Rows from block 4 of a small self-supervised image encoder, named by matrix and row number. Rows with one number belong to one channel. Each number is 128 + 32 x the weight over its row's rms, rounded and kept within 0 to 255. All counts start at 0.
After each channel's rows are labels from the 100 images, of 14848, where the channel reaches its highest value: "colour at peak" is the nearest of a few named colours to the mean colour under the peak; "place" is the part of the image that holds the peak. Only what is clearly more common there than usual is listed. The data: crops of objects in photos (Visual Genome). In brackets: how many of the 100, against the usual share in percent.
# c3: 3x3 conv, stride 2 (model.blocks.4.c3.weight, 192x112x3x3, each kernel summed), inputs 0-111
# c1: pointwise conv, stride 2 (model.blocks.4.c1.weight, 192x112x1x1), inputs 0-111

c3.146 [ 90 118 171 148 165 112 105 140 121  95 204 132 229  88  71 120  87  76 144 146 150 155 139 167 125 161 176 129  99 138 171  96 126 155 110 121 134 122 143 172 126 105 107  92 147 147 143 127 113 125 122 126  66 141 160 145 150 193  58  86 150  94 156 139 174 113 101  85 115 106 125  95 131 117 107 160 136 156  93  86  99  85 149  90 100 105 188 122  87  89 115 110 121 115  78  84 146  86 151  90 136 106 115 149 158 110 118 144 138 211 138  89]
c1.146 [160 150 141 148 163 141 123 121 129 120 167 101 158  87 131 115 129 137 155 151  78 173 131 141 130 201 121 105 125  97 159 190 122  96  95 169 103 131  95 138 176 117 116 123 106 124 141  86 169 170 123 120 149 152 176 172  95 156 100 124 169 140 114  42  89 137 137 161 160 132  61 105 121 116 125 112  97  91  93 125 108  80 175 119 107 113 112 189 107 130  96 100  72  75 128 168  85 167 222 148 169 128 134 146  74 146 110 175  95 122 181 127]
colour at peak: grey (70 vs 33.8)
place: bottom right (37 vs 14.1)

c3.158 [101 116 138 107 138  96 156  70 109 152  49  68 127 130 125  91 140 101 161  20 156 170 103 158 148 124 117 151  90 142 111  47 144 136  68 130 137 156 115 135 139  68  95 149 172 140 117 114 174 118 124 148 156 206 160 204 104 122  70  90 137  55 172 182 105 130 114 111 166 138 148 172 134 113 117 140 118 137 150 134 117 178 120 108 155 119 161  83 130 129 158 160 132 145 154 167 146 135 161 176 128 124 117 113 141 140 144 107 135 111 151 107]
c1.158 [146 123 127 133 165 139 188  79  80 123  41  93  81 144 100 112 124 129 124  40 161 171 111 153 158  97 120 126  88 141 141  78 139  90  48 125 113 129 120 144 155 106 129 129 149 138  74 103 116 113 155 171 190 174 130 183 120 119  74  69 126  96 183 130  89 154 109  92 115 128  91 175 149 159  98 130  95  83 124 126 120 123 151 115 172 157 105  96 145 131 146 168 114 160 168 168 148 118 167 174 134 115 112 116 156 146 154  89 123  80 176 115]
colour at peak: pink (40 vs 9.4); white (31 vs 5.3)
place: bottom right (44 vs 14.1); top right (36 vs 14.1)

c3.80 [115  66 100 109 128 122 136  74 106 129 115 118 176 158  35 152 117 153 144  57 101 159 140 149  77 154 154 141  99  95 139  79  76 112 160 149 162  99 136 137 137 100  68  45  68 157  92 124 135 149 156 105 146 165 146 185 139 135 120 102 147 131 133 172 153 165 136 130 124  76 106 188 201 161 151 153 183 116 156 132 118 137 137 199 131 125 140  84 108 126 100 118 147 131  64  90  99 132 115 173 137 133 124 157 151 142  97 107 131 118 157 146]
c1.80 [118  97  65  88 107  58 108 123  56 109 135 101 172  95 102 119 116 146 128  94  80 167 104 173  99 118 119 143  71  93 136  74 117 113 165 170 130 104 124 129 140 126  79  78  42 167  95 147 141 111 118 131 129 149 111 164 116 144 127  84 108 114 121 142 128 154 134 155 123  77 111 177 203  80 168 104 146 151 101 109 118 148  74 135 127 129 115  37  91 159 125 150 142 123  51  95 140 133 120 169 116 100 148 152 153  70  95 120 138 119 133 135]
colour at peak: pink (34 vs 9.4)
place: bottom right (74 vs 14.1)

c3.173 [141 120 137 109  97 112 159  81 168 151  94  97 136 136  71 122 106 172 166  88  77 114 120 121 157 160 130 133 124 152  61 115 120 153 149 112 116  86 102  77 135 117  91 136 104 107 114 128 152 132 131 131 123 175 158 185 165 162  93 118 149 179  99 151 132  26 123 163  86  75 120  92 179 176 143 138 127 187 161 125 109 131 126 149 129 156 163  97  93 136 116  70 169 133 145 118  51 105 162 132 146  96 109  48 178 112 112 195 126 121 121 152]
c1.173 [152  93 134 104 125 142 136 106 140 179  86 129 116 147 113 106 117 168 156  90  37 171  84 110 161 127 142 156 131 151  59 116 152 156 140 143 155 103  91  82 155 156 109 154 120 148 168 150 110 103 123 115 167 148 178 147 167 122  97 120 160 144  87 104 115  52 105 140  78 100 129 146 210 207 153 148 111 162 178 119 116  94 152 102 150 127 125 132 156 121 132  41 168 134 145 111  92 124 143 167 124  84 116  53 162 161 119 170 159 141 103 139]
colour at peak: grey (61 vs 33.8)
place: top right (51 vs 14.1)

c3.176 [117  81  86 123 145 110 125 137 130 131 160 134 129 167 117 118 201 128 119 104 127 160 120 153 163  74 169 110 184 127 147 123 194 156 203 149 115 100 120 110 120  85  87 113 128 121  86 161 110 116 171 113 133 146 122 178 140 183 144 177 123 132 143  96  98 155 147 144 127  92 133 130 185 173 115  97 119 126 114  86  94 188 120 120 125  70 154 145 132 160 150  77 108 179 119  86 150 142 102 174 128  95 122 112 138 129  55 178  69 187 140 217]
c1.176 [134  78  79 128 136  59  85 153  82 112 160 125 105 170 100 123 177  76 133 131  99 125 127 123  98  93 141  90 128 129 122  83 155 133 128 112 142  81  95 122 118 119  65 133 103 144  90 126 112 107 154 138  77 114 139 111 108 130 164 178 121 129 125  59 102 121 103 145 141 108 137  95 160 121 117 116 113 148 109  76 134 159  94  98 136  57 111 118 122 159 138  62 111 107 122  65 108  72 100 109 141  60 128  73 143  87  67 124  36 183 114 177]
colour at peak: black (83 vs 13.6)
place: bottom right (43 vs 14.1)

c3.105 [166 151 140 156 115 168 160  75 110 125  77 124 119 130 143 137  90 135 137 111 162 126 160 147 106 128 130 115 150 115 121 138 128 143  96 177 112  97  96 134 144 146 112  73 107 151 164  13 102  99 110  97 124 121 155 143 154 108  64  69 117 133  96  86 190 163 147 102 138  54 127 133 105 138 138 120  40 108 121 130 109 154 107 155 133 156  96 178 114 146 115 113  86 177  92 127 103 147 170 133 198 145 156 171 128 110 147  34 136  94  98 106]
c1.105 [138 172 115 133 134 204 186 109  76 119 101 135 178 140 123 151 132 170 122 113 180 161 190 154 136 132 141 129 103 125 104 157 146 108 112 149 106  94  91 118 171 117 156  76 127 117 105  37  84 130 121 119 127 137 136 171 100 144  73  96 130 131 135 117 162 130 144 119 140  94  95 169 116 157  99 131  87  64 137 144 122 129 146 169 142 173  91 174 123 133  90 121  53 179  92 158  65 154 140 148 188 179 138 176 118 181 152  86 141  77 124 119]
colour at peak: pink (40 vs 9.4); white (37 vs 5.3)
place: bottom right (37 vs 14.1)

c3.49 [139 115 114 115 132 136 156 128  93  95 152 115 153 118 138 105 133 124 124 176 142 175  88 169 132  91 166 102 152 123 149 109 145 108 176 163 146 100 102 120 128 144 186 162 106 165 135 140 127  87 103  94  84 111  75 151 100 139 164 118  89 148 129 146 159 119 110 121  99 121 107 134 169 126 141 135 145  85 143  98 136 219 112  76  98 116  97 110  90 213  97 169 147 175 130 112 126  90  90 255  92  58 136 160 152  96 142 120 129 122 101 109]
c1.49 [127 136 121  97 115  97 131  82 116 106 151 145 177 126 103  93 127  97 133 156 179 148 100 129 138  65 164 108 161 112 115  97 145 103 139 187 149 114 104 133 147 123 153 161 148 151 132 100 109  56 105  73  48 134  99 162  94 158 147  99  90 160 114 131 161 164 120  94  73 152  85 167 168 125 106 142 115  80 148 112 121 185 121 126 114  98 129  94 112 187  93 169 116 172 131 112 113 118 122 243  89  58 151 132 101  67 131 107 116 127 115  87]
colour at peak: pink (43 vs 9.4); white (34 vs 5.3)
place: bottom right (38 vs 14.1)

c3.148 [133 136 131 139 135 140 126 144 151 155 125 125 106 115 100 181  66 124 137 125 138 183 174 139 100 102 150 134 133  86 162 157   3 136 128 151 122  98 123 116 149 124 120  88 148 186 145 165 153 129 119 105 125 154 134  92 132 200 131  86 167 135 130 134 151  96 138  73 118 101 126 113 167 120 100 175 142 107  89  23 153 100 162 141 139  61 177 104 130 137 147 170 101 127 115 106 124 136 204 133  85 135 152 111 131 184 157 109 124  77 186 144]
c1.148 [123 132 101 181 147 191 133 144 187 177 143 174 125 112 122 146 106 127  90 138 112 142 141  83 156 141 156 113 124  98 131 190  15 125 107 105 161  84  93  87 109  92 141  63 141 106 148 154 146 151 109 173 148 144 178 157 124 148 126  96 176 129 137  90 124 113 120  77 184 115 168 139 146 118  85 138 109 112  70  65 128  92 172 150 136  81  81 143 131 179 167 160 106 120 105 155 121 108 190 111 125 116 159 126  91 174 131 101 125  92 159 145]
colour at peak: grey (70 vs 33.8)
place: bottom right (36 vs 14.1)

c3.17 [101  89 142  91 120 138 111 122 130 108 129  71 123 157  16  68 151  69  97 158 167 150 108  91  70 139 108 121 161 137 179 120 122 154 107  89 158 120 116 153 173  93 115  99 132  76 116 224 144 153 143  96 160 136 155 173 122 128 146 138 113  70 183  99 147 133 203  56 142 149 138 163 122 149  87 100 132 149 130 105 109 160 151 126 152 100 157 127 152 122 176 136 132 128 148 181 131 161 120 114 113 116 123 101 166 170 158  75 160 134 141 127]
c1.17 [148 100 152 150 125 160 147 148  76 110 155  77 150 165  37 109 109 138 130 151 181 140 166 124  65 134 113 126 123 142 115 168 153  92 143  70 158 169 134 148 131  59 122 145 182 121 118 205 134 176 117 137 148 163 139 200 130 125 124  89  99  94 194 146 145 154 103 119 128 128 141 167 146 146 136 115 101 164 172 146  84 160 176 142  81 102 164 138 125 133 109 145  79 130 111 187 141 203 101 153 102  85 118  85 146 182 167 134 132 134 142 116]
colour at peak: pink (27 vs 9.4)
place: top right (45 vs 14.1)

c3.191 [136 131 129 129 149 141 166 120 146 158 139 201 109 150 120 142 124 131 123 200 105  86 105 134 144 148 154 133 141 125 171 119 128 104 203 152 160 108 140 133 156 185 144 154 109 110 149 167 123  62 143 174 182  22 125  84 160 125 116 124 219 190 160  80 128 120 130 136 158 134  93 143 138 134 159 117 154  80 100 126 116 118 123 131 123 135  42 122 117  93 142 140 125 128 126 130 120 133 115 163  66 183 204  94  79 158 136 143 114 104  98 113]
c1.191 [ 62 132 123  47  92 108 167 136 112  98 113 156 103 206  68 105 157 157 124  73 111  84 134 126 101 137 120 173 140  80 121 125 162 135 137 144 143 134 147  46 132 160  76 115 126 105 108 138 100  68 133 146 177  98  83 121 164 123 125 153  72 139 163 130 141  85  88 108 134 110 102 113 101  88 106  74 138 129  78  78 129  92 121  97 136 126  64  87 106 120 151 101 150 104 132  94 119 115 123 128 123  48  89  53  87 108 129 123 120 116 139 133]
colour at peak: black (36 vs 13.6)
place: bottom centre (28 vs 9.4)

c3.135 [174 117 113 135 215 109 175 131 142 145  75 108 100 120 150 186 104 128 145  75  60  86 112 104 144 141 133 133  88 117 154 167 119 135 150 150 138 156 123 118 154 124 140 132  98 107 113 108 193 186  80 104 170 144 113 147  83 172 142 195 148 152 113 126  56 135 156 175 123 142 129 113 110 126 163 169  87 135 130 123  95 118  92 169  77 159 140 166 117  61 148 104  99 131 116 181 153 144 144 151 111 102 150 141  69  80 155 111 103 160 104 205]
c1.135 [160  80 116 146 198 151 130 141 155 137  91 112  91 117 122 175  99 103 139 107 101  85  87 112 171 166 131  71 104 119 135 173 100 166 130 117  97 148 116 103 159 111 107 139  81 124 111 128 143 193  89  93 156 164 111  96  83 133 142 125 194 182  86  62  44 141 168 180 133 154 137 126 138 155 148 143 125 157 108  99  76  99 100 126  82 131 138 168  96  76 162  81  88 117 110 142 140 132 106 125 125  86 135 102  57 105 125 111  94 169 160 175]
colour at peak: pink (32 vs 9.4)
place: top right (34 vs 14.1); middle right (25 vs 9.4)

c3.18 [112 149  93 147 136 109 124 131 166 100 119  97  89 127 101 133 118 148 136 149  80 107  87  92 141 160 144 152 105 140 126 120 131  93 187  82 146 119 128 174  96 129 161  96 102 195  76 152 112 165 125 113 102 108  80 126 204  90 154 115 133 144 132 121 118 149 146 119  64 136  55 126 137 132 186 143 211  87 102 138  39 118 159 147 124 160 137 123 136 133 111 176 114 120 108 126 146  47 108 149 126 202 174 178 103 112 105 101 114 100 117  64]
c1.18 [138 120 129 173 149 114 121 131 160  75 126  70  79  66 162  95 145 179 106 154  99 142 102 115 128 141 175 118 141 177 139  91 105 118 191 103  88 118 161 161 100  48  99 102  86 140  93 128 100 146 124 115 127  84 134 104 195  89 152 113 129 125  97 126 145 123 153  87 146 118  78 159 150  91 166 179 158 152 121 151 106 134 142 188 170 161 155 148 130 108  91 167 129 135  86 147 159  56 104 129 130 220 147 167 117  88 149 110  96 121 113  79]
colour at peak: black (67 vs 13.6)
place: bottom centre (29 vs 9.4)