Weights of a small self-supervised image encoder.
Model: 3.81M parameters, 32-pixel images, arch repvgg, norm batchnorm, activation leaky_relu, depths [2, 2, 2, 2], widths [64, 112, 192, 336].
Training: adamw at rate 0.0014, 13800 steps.
Data: trained on crops of objects in photos (Visual Genome), 123503 training examples, 28.6 epochs.
Rows from block 5 of a small self-supervised image encoder, named by matrix and row number. Rows with one number belong to one channel. Each number is 128 + 24 x the weight over its row's rms, rounded and kept within 0 to 255. All counts start at 0.
After each channel's rows are labels from the 100 images, of 14848, where the channel reaches its highest value: "colour at peak" is the nearest of a few named colours to the mean colour under the peak. Only what is clearly more common there than usual is listed. The data: crops of objects in photos (Visual Genome). In brackets: how many of the 100, against the usual share in percent.
# c3: 3x3 conv (model.blocks.5.c3.weight, 192x192x3x3, each kernel summed), inputs 96-191
# c1: pointwise conv (model.blocks.5.c1.weight, 192x192x1x1), inputs 96-191

c3.145 [125 131  95 142  93 121  84 132 134 100 120 135 138 103  89 123 146 129  96  70 132 116 133 148 119 122 125 140 148  95 113 144 137 105 115 105 132  78 126  93 105 101 105 144 126 149 122 108 117 121  91  86 141 114 134 134 126  51 137 130 114 118 118  92 149 132 100 114 105 116 116 121 138 140 136 116 117 101  74 117 132 113 137 143 180 114 115 149 116 104 140 132 157 185 141 153]
c1.145 [159 103 175 124 135 160 120 140 119 130 113 151 148 135 159 146 159 141 112 131  84 137 137 134 139 143  95 163  99 133 161 148 158 141 144  91 125 108 118 105 114 126 138 158 169 122 110 153 137 102 111 121 157 105 131 167 134  83 156 158 151 121  98 130 129 119 142 103  92 107 150 121 106 129 136 119 157 109 109 116 126 129 118 145 149 134 126 158 136 104 122 145 157 206 135 148]
colour at peak: grey (64 vs 33.8)

c3.82 [117 114  80 161 105  88 151 159 147 112 146 115 132  95 126 117 106 124  68  87 177 105 110 140 142 138 142 145 177 104 107 121 131 118 138 136 109 114 146 115 142 115 150 102  96 151 104 123  76  95  92  92 207 131  85  96 110  92 123 113 107 121 106  91 145 106  91  86 110  84 111 104 123 160 139 126 143  92 114 129 118 143  70  92 140 127 129 108 127 104 145 160 174 114 130 148]
c1.82 [115 140 119 110 179 143 136 126 145 147 109 138 192 140 142 164 121 132  62 125 117 140 116 120 155 130  93 124 157 146 123 153 127 165 100 122 128 165 108 148 135 160 136 115 138 102 143 127 133 133  75 153 147 109 121  99 150  92 111  97 133 128 127 164  60 152 124  92 138 143 129 112 154 146 128 147 160 129 107 132 106 132 164 154 119 160 122 143 174 131 119 162 131 157 132 140]
colour at peak: grey (60 vs 33.8)

c3.188 [144 122 134 136 120 141 153 119 125 119 130 126 168 120 135 127 148 163  81 151 105 108 109 107 135 145 156 162  95  94 109 140 133 125  88 132  65 153 107 168 115 122 141 126 118 113 132 125 111 161 119  96 126  79 130 101 143 117 146  90 151  93 165  94 136 132 142 206  92 113  96 173 105 132 139 138 117 115 118 125  86 103 115 155  65 154 103 155 123 156 138 151 136  77 132 133]
c1.188 [110 126 110 102 132 113 141  88 146 126 108 142 113  78 101 120 133 141 127 140  69 107  70 131 129 101 143 139 102  80 123 115 126 148 114 100 118 154 132 138 129  92 164 108 107 103 152 137  97 135 120  97 137  87 141  63 125  89 130  94 116  86 117 117 140 116 121 132  86 101 102 123  84 110 107  93 121 102 109 115 102 116 114 142  82 123 109 161 124 122 130 150  90 115 103 134]
colour at peak: white (49 vs 5.3)

c3.26 [141  59  93 110 129 154 110 165 148 142 110  96 122 154 107 190  94 153 152 136 158 141 133 121 148 138 168 141 122 145  77 143 112 133 133 154  99 133 113 151 103 131 109 104 141 118 170 121 125 127  55 115 123  91 107 128 155  70 113 146 112 124 126 107 117 153 122 153  97 126 124 158 165 118 117 137 144 136 151 133 137 122  65 143  97 117 141 139 139 153 181 145 106 135 124 140]
c1.26 [131 132  56 115 100 126 109 146 153 100 104 123 114 139 100 120 147 111 159 109 157 102  76 161 118  98 134 146 137 126  77  87 125 184 154 114 134 118 129 109 132  98 119 111 104 143 120 108 136 107  83 131 142 121  95 133 139  97 134 121  94 122 117 114 143  99 114 148 119 103 103 150 142 112 125 102 155 103 140 125 129 165 107 104 152 106 142 130  89 142 179 125 109 129 139 137]
colour at peak: white (25 vs 5.3)

c3.14 [128 118 123 148  83 104 122 102 156 118 126 130 113 144 120 129 119 105 142 138 145 115 136 128 130 105 165 118 102 115  94 103 139 100 113 122 128 169 125  67 117  88  83 127  89 111 131 125 144  89 152 160 154 121 111 109 130 131 123 167  86 122 126 127 113 137 128  85 153 115 105  79 133 122 160 135 110  80 143 129 142 135 119  83 139 125 140 131 115  88 118 131 155 129 119 153]
c1.14 [146 128 131 146 118 114 136 117 162 127 135 154 107  86 131  67 159  88 144 141 118 117 162 147 134  82 165 147  99 136 113 104 131 166 142 140 137 109 149  95 139 117 163 123 149 112 149 151 118 101 176 173 119 132 132 106 121 131 122 170 158 155 113 154 121 173 170  94 143 124 143  88 134 173 152 115 122 120 114 126 131 168 143 144 151 116 139 136 151 121  80 141 159 108 105 156]
colour at peak: black (41 vs 13.6)

c3.66 [128 127 162 103 130  88 111 158 128 123 138 131 129  98 149 130  91 104 102 119 111 127 140 104 161 133 112 117  85 144 102 134  87 170 132 131 139 105 135 159  94 136  91 121 128  72 125  54 123 152  85 139 131  91 143  87 130  92 122 145  95 115  41 145 113 112 127 114 114 161 136 133  88 133 109 187 112  74 140 158 112 123 123 117 103 125 155 123 137 130 120  96  99 110 160 118]
c1.66 [134 118 126 112 128 102  71 100  99  99  85  92 116 144 110 133 143 144 118 108 149  95 109 129 110 153  88  97 136 113 116 114 118 163 115 133 124 106 131 129  81 115 123 136 109 112  75  65 126 115  52 123 103 112 122  87 126 125 129 125 111  74  74 133 120 108  96 134 133  84 135 113  97  84 128 136 136 101 141  77 148 124 113 140 126  92 131 112 111 109 113  85 114 109 140  99]
colour at peak: black (62 vs 13.6)

c3.130 [139  96 173 120 152 123 130 130 131 128 154 154 115  96 140 117  69 104 115 128 100 130 115 111 154 171  93 140  79 141 111 150 103 136 128 127 135  79  87 156 122 128 109 128 150  76 135 115 115 119  98 133 141  87 148 132 132 118 151 134 107 133  46 143  99 126 116 123 118 149 141 150 109 131 111 145 130 108 152 170 137 129 147  62 103 123 184 150 125 140 108 114  90  98 166 140]
c1.130 [135  98 116 135 113 146 125 100  99  88  88  99 131 128 116 139 137 140  83  69 129 111 143 156 119 145 103 122 121 113 114 134  96 163 107 129 100  94  93 154  84 106  94 120 102 142 118 120 133  82  61 138  98  86  99 102  95 120 140 104 120 119  84 115 137  92  79 153 104  96 122 145  98 123 141 149 119 133 131 106 136 127 122 110 130  95 134 106  83 157 161  77 111 106 149 131]
colour at peak: black (76 vs 13.6)

c3.57 [129  88 146 144 156 182 118 113 173 132  89 127 120  97 108 144 167 134 151 115 133 149 140 128 123  74 140 118 110 144 134 137 146 181 128 108 126 163 127 127 138 143  71 105 152 119 108 135 173 165 156 143 124 158 131 139  96 132  91 115 140 131 116 138 114  88 103 152 110 109 142 164 161 139 131 119 116  88 139 109 127 106 109 169 115 114 114 126 100 166 132 138 107 192  69 169]
c1.57 [152 160 127 116 149 197 139 102 143 121 136  96 143  55 102 114 133  94 117 128 150  97 144 147 135 116 138 103 103  98 157 134 117 128 127  93 151 130  88 106 141 134 112 137  77  97 141 123 157 133 106 140 147 118 104 132 134 121 157 119 107 151 119 130 141 133 131 148 125 146 106  95 187 139 119 151  95 130 110 112 133 120 154 121 170 130 142 141 125 140 125 131 120 192  81 132]
colour at peak: white (39 vs 5.3); pink (30 vs 9.4)

c3.172 [160 103 157  80  99  70 149 108 112 146 129 129  82 111 125 125 115  98 102 148  97  99 169 140 116 105 118 107 103 117  88 125 125 117 133 120 153 121 141 143 140  88 137 136 122 132 125 125 102 139 107 114 157 124 146 125 108 140  79 145 112 136 146 122 124 130 134 120 106 102 139 120 143 115 116  82 105 108 111  99 119 127  95 120 113 153  91 121 142  72 141 145 127 102 121 124]
c1.172 [143 111 159  87 131 110 120  95 127 117  98  98 137 155 120 156 128 111  92 159 104 125 162 131 108 167 144 104 104 127 102 155  85 139 124 122 115 170 139 185 102  83 110 104  71 145 125 145  96 124 109 161 152  61 177 138 164 127 123 100 130  80 136 118 103 125 150 155  84 135 125 116 128  81 142 105 120 130 112 132  68 141 118 122 130 177  89 110 124 116 106 120 131 135 126 117]
colour at peak: white (46 vs 5.3)

c3.137 [117 151 117 150 112 193 129 145 153  83 156 131 126 116 134 167 126 130 140 125 132 125 142  69 124 118 137  91 121  96 127 132 150  62 157 145 155 165 134 133 133 118 137 145 178 135 135 138 114 139 125  97 100 129 129 116 127 152  73 128 146 150 162 128 104 162 134 103 101 114 101 112 113 172 146 146 123  85 135  85 128 126 158 107 162 119 113 129 117 142 128 110 119 113  87 132]
c1.137 [105 165 151  93 132 126 157 100 136 131 116 140 119 115 126 145 115 114 111 101 131 118 131 110 149 152 115  96  75 125 141 108 121  70 129 112 127 127 129 106 124  31 132 126 145 141 134 129 104 115  87 111 157 152 125 118 108 125 114 148  90 127 106 145 105 136  89 120 141 116 165  87  96 155 136  99  99  93  97 138 133 109  84 105 164 148 115 134  97 103 149 133 130 123  62 162]
colour at peak: white (27 vs 5.3)

c3.33 [ 97 136 115  97 110 103 111 113 103 118 106  96  96 103 101 128 117 103 132 125 106 120  90 137 120 111 107  95  93 130 119 108 109 105  82 110 100 119 119 106 101  98 116  91 100 125  90 102 107 130  99  94 113 100 128 106  86 119 101 120 109 136  87 111 128  88  96  75 130 122 124  99 105 119 126 107 104  81 100 110  88 102 127  88 135 129 102 123 113 109 132 121 102 123 112 123]
c1.33 [117 119 100  62 106 111 123 122 144 135  75 118 119 114 117 168 132 127 166  77 100 155 132 118 139 119 126 132 136 134 136 149  99 145 100 117 100 109 135 128 109 128  72  96 127 165 113  76 105 137 122 112 108 102 129 127  96 134 136 133 107 142  89  95 112 105  73 130 104 138 127 124  99 111  95  80 132 108 105 136  74 104 106 128 148 149 116 154  94 115 151 146  70 156 137 132]
colour at peak: brown (63 vs 33.5)

c3.115 [124  88  99 137 115 126 136 117  31 124 115 121 137 170 119 112 143 118 117 110  98 114 128 126 103 122 157  94 143 104 151 121 145 138  87  99  87 140 130 133 108 109 102 101 106 152  99 101 107 105 129 121 130 127 103 106 129 101  95  87 133 103 158 115 145 107 110 150 126 107 153 133 128 107 137 127 113 109 122 117 119  92  72 160 121 131  54  88 107 129 158 158 146 133 111 122]
c1.115 [157 144 127 127 137 128 194 146  69 119 153 111 150 160 154  92  97 113 126  95 109 138 138 110 111 115 133  98 124 109 186 143 136 117  69 126 115 141 124 108 113 144 150 149 144 122 103 133 144 147 169 154 166 120 138 144 131 149 106  91 131 130 178 142 118 115 173 146 139 121 141 140 154  85 120 154 151 118 149 133 127  99 157 141 107 140  64  87 142 126  94 168 133  97 141  98]
colour at peak: white (69 vs 5.3)

c3.95 [158 119 108 111 111 110 136 136  61 141 127  89  90 142 127 116 126  92 136 152 105 102 107 103 129 111  99 104 120 125 118 107 122 165 116 107  85  91 137 138 116 109 125  77  63 119  98 139 140 119 119 129 128 116 167 113 139 123  79 138 136 110 108 126  98 131 106 123 132 109 161 100  99 116 121  98 117 108 132 125 144 123  95 120 119 160 126 120 146  96 133 121 118 100 141 121]
c1.95 [127 135 116  94 143 159 120 152 112 130 149 124  84 150 105 127 117 129 169 168 142 113 115  90 113 141  92 120 147  95 124 122  82 172 110 120 111 146 128 135  82 130 130  96  93 117 104 121 159 112 140 124 141 120 146 109 147 114 109 120 129 126 126 131  78 158 129 141 148 152 122  71 125  78 143 103 127 121 111 137 133  96 156 116 110 135 115 133 132  61  64 126 103 105 121 107]
colour at peak: pink (37 vs 9.4)

c3.142 [102 103 145 121 124 143 127  89  86 135 126 144  93 113 101 141  98 105 150 156 103 104 116 129 118 162 137 104 106 140 114 100 153  92 111 121 129 127 112 109 113 112 119 132 142 174 148 174 138 116 164  98 126 158 128 142 111 133  74 121 123 135 107 108 118 129 123 122 158 120 160 129 109  93 110 113  93  85 110 100 125 119  50 135 115 150  91 123 104  91 164 146 130 144 121 118]
c1.142 [133 152 170 129 137 175 113 101  97 151 128 137  79 145  95 126 114 112 154 183 129  85 151 112  74 142 139 122 108 100 144 130 113 146 108 111 122 136 121 143  98 104 132 130 123  62 118 164 185 135 179 125 133  88 171 121 130 135  90  87 141 118 140 139 116 144 164 149 161 143 133 156 138  82 113 149 130  82 121 122 119 115 147 156 138 151 137 120 132 109 100 137 123 163 110 160]
colour at peak: grey (60 vs 33.8)

c3.63 [118 130 150 144 106 114 148 121 133 148 121 122 135 118 117 102  81  97 149 136 144 114 114 123 127 156 145 138 152 135 160 126 116 127 118 163  81 150 130 150 102 120 155 111 115 146 131 150 143 124 155 152 178 150 108 101 116 136 114 123  98  83  89 103 122 109  96  83 134  84 131 120  95 115 140 141  99  76 118 123 132 150  79 105 127  95 108  98 118  96 145 139 195 148 123  51]
c1.63 [ 98 130 148  96 105 124 113 113 125 117 111 130 149 154  82 137 125  84 108 158 114 143 164 142 101 139 139 104  97 121 126 125  98 173 120 108 121 142 133 108  71 126  91  94  94 116 124 116 153 134 140 165 123 129 116 104 126 121  88  92  89 110  95 110 142 132  99  98 127  62 114 124  87 105 135 106 131 113 140  95 126 147 118 147 129  75 107  71  94  75 154 120 136 170  95  92]
colour at peak: grey (61 vs 33.8)

c3.127 [149 132 149 141 108  99 117 149  91 121 142 118 132 107 119  71  77 111  93 136  95 120 118 136 120 143  84 117  89 123 130 134  93 138  95 147 115 139 115 151 165 147 120 142 154  69 142 130 138 144 108 139 174 122 122 110 141 113 131 124  86 115  88 128  98 139 127  95 113 123 121 100 144 120 157 138 131 120 119 120 130  95  94  84  97 126 143 140 161 132 118 102 167 143 140 113]
c1.127 [139 108 122  97 106 122  72 126 115 122 117 110 129 138 108 109  85 119 113  70  82 121 123 124  96 128 147  96  96  78 115 129 109 188 128  92 102 108 105 125 105 105  97 104  92 117  93  60  91 139 128 144 130  97 112  95 117  98 111 100  68 108 109 108  93 116  82 138 102 119 113 116 105 118 113 133 144 116 119 133 130  93 114 108 130 134 129  96 128 129 164  97  88  96 144 119]
colour at peak: grey (76 vs 33.8)

c3.27 [175 126 139 132 127 180 139 204 135 127 126 125  91 156 148 156 136  13 128 128 156 155 168  88 131 106 141 101  81 126 109 163 139 114 112 123 143 112 127 103 110 118 129 123 146 156 148 129 138  90 112 110  90 129 107 141 143 124 122 178 138 138 134 168 119 139 149 255 133 110 114 136 153 138 113 100 117 127 133 123 145 141 112 133 139 120 139 138 120  99 152 121  95 103 118 107]
c1.27 [145 130 120 108 122 136 123 150 127 108 106 147 106 123 121 147 153  75 132 133 132 142 164  91 128 110 126 138  63 133 113 118 150 147 131 106 140 141 142  94  93 136 126 129 113 136 110 137 129  81 131 129 103 135 104 152 116 125 124 169 114 148 126 157 160 109 104 175 138 134 100 109 114 124 126 101 108  99  82 105 146 116 126  92 175 100 150 144  98  73 143 127 125 133  90 150]
colour at peak: white (43 vs 5.3); pink (28 vs 9.4)

c3.139 [ 87 134 139 128  97  92  70 139  94 134 110 190 132 117 101 173 115 123 113 121 107 109 135 101 140 164 140  80 142 123 112 155  90 129 123 129 117 127 115 134 124 145 158 160 133 105 145 107  96 136 139 119 134 120 144  37 126 130 123  90 125 101 100 113 114 149 103  59 101 114 117 123 122 127  78 124 117  83  96  90 107  98 128 104 125 145 160 157 147 105 126 103 161 144 132  95]
c1.139 [ 80 119 115 118  96 133  76 126  93 100 121 136 129  89  89 131 124 120  92 153  95 101 139  96  89 108 119  81 124 116 131 164 117 155 115 137 159 132 116 143 130 143 136  69 130 110 142 108 122 124 164 116  90 113 134  51 133 114 130  89 118 112 109  77 114 141 117  87 105  89  94 122 103 124 102 106  99 103  89  84 140 100 131 142 126 126 103 122 161 121 118 115 136 154 106 102]
colour at peak: black (43 vs 13.6)

c3.114 [130  70 119 118 112 111 101  94 124  99  98 111  99 143 133 102 158  86 152 144  83 129 107 132 130  85 106 132 102 152 160 108 119 133 106 123  85 132 129 116 182  77  64  84 115 116 139 134 131 104 138 132 134 156 125 106 128  86 114 126 108 135 107  84 113 118 116 116  83 118 140 127 118 117 147 100 122 130  91 108  89  88  66 116 125 138 126 133  95 120 134 103 104 117 121 141]
c1.114 [131 113 110 139 136 129 111 108 140 107 138 139 143 147 111 113 153 136  97 124 144 116 105 113 145  81 118 125 140 115 157 112  82 158 121 119 140 149 146 128 133 126 120 131  90  93 101 145 139 121 126 147 132 106 128 155 146 120 133 135 136 154 131 121 101 120 138 156  95  95  93 101 124 118 134 137 145  97 119 133 100 122 150 102 111 118 146 114  88  78 121 122 155  80 135 116]
colour at peak: pink (28 vs 9.4)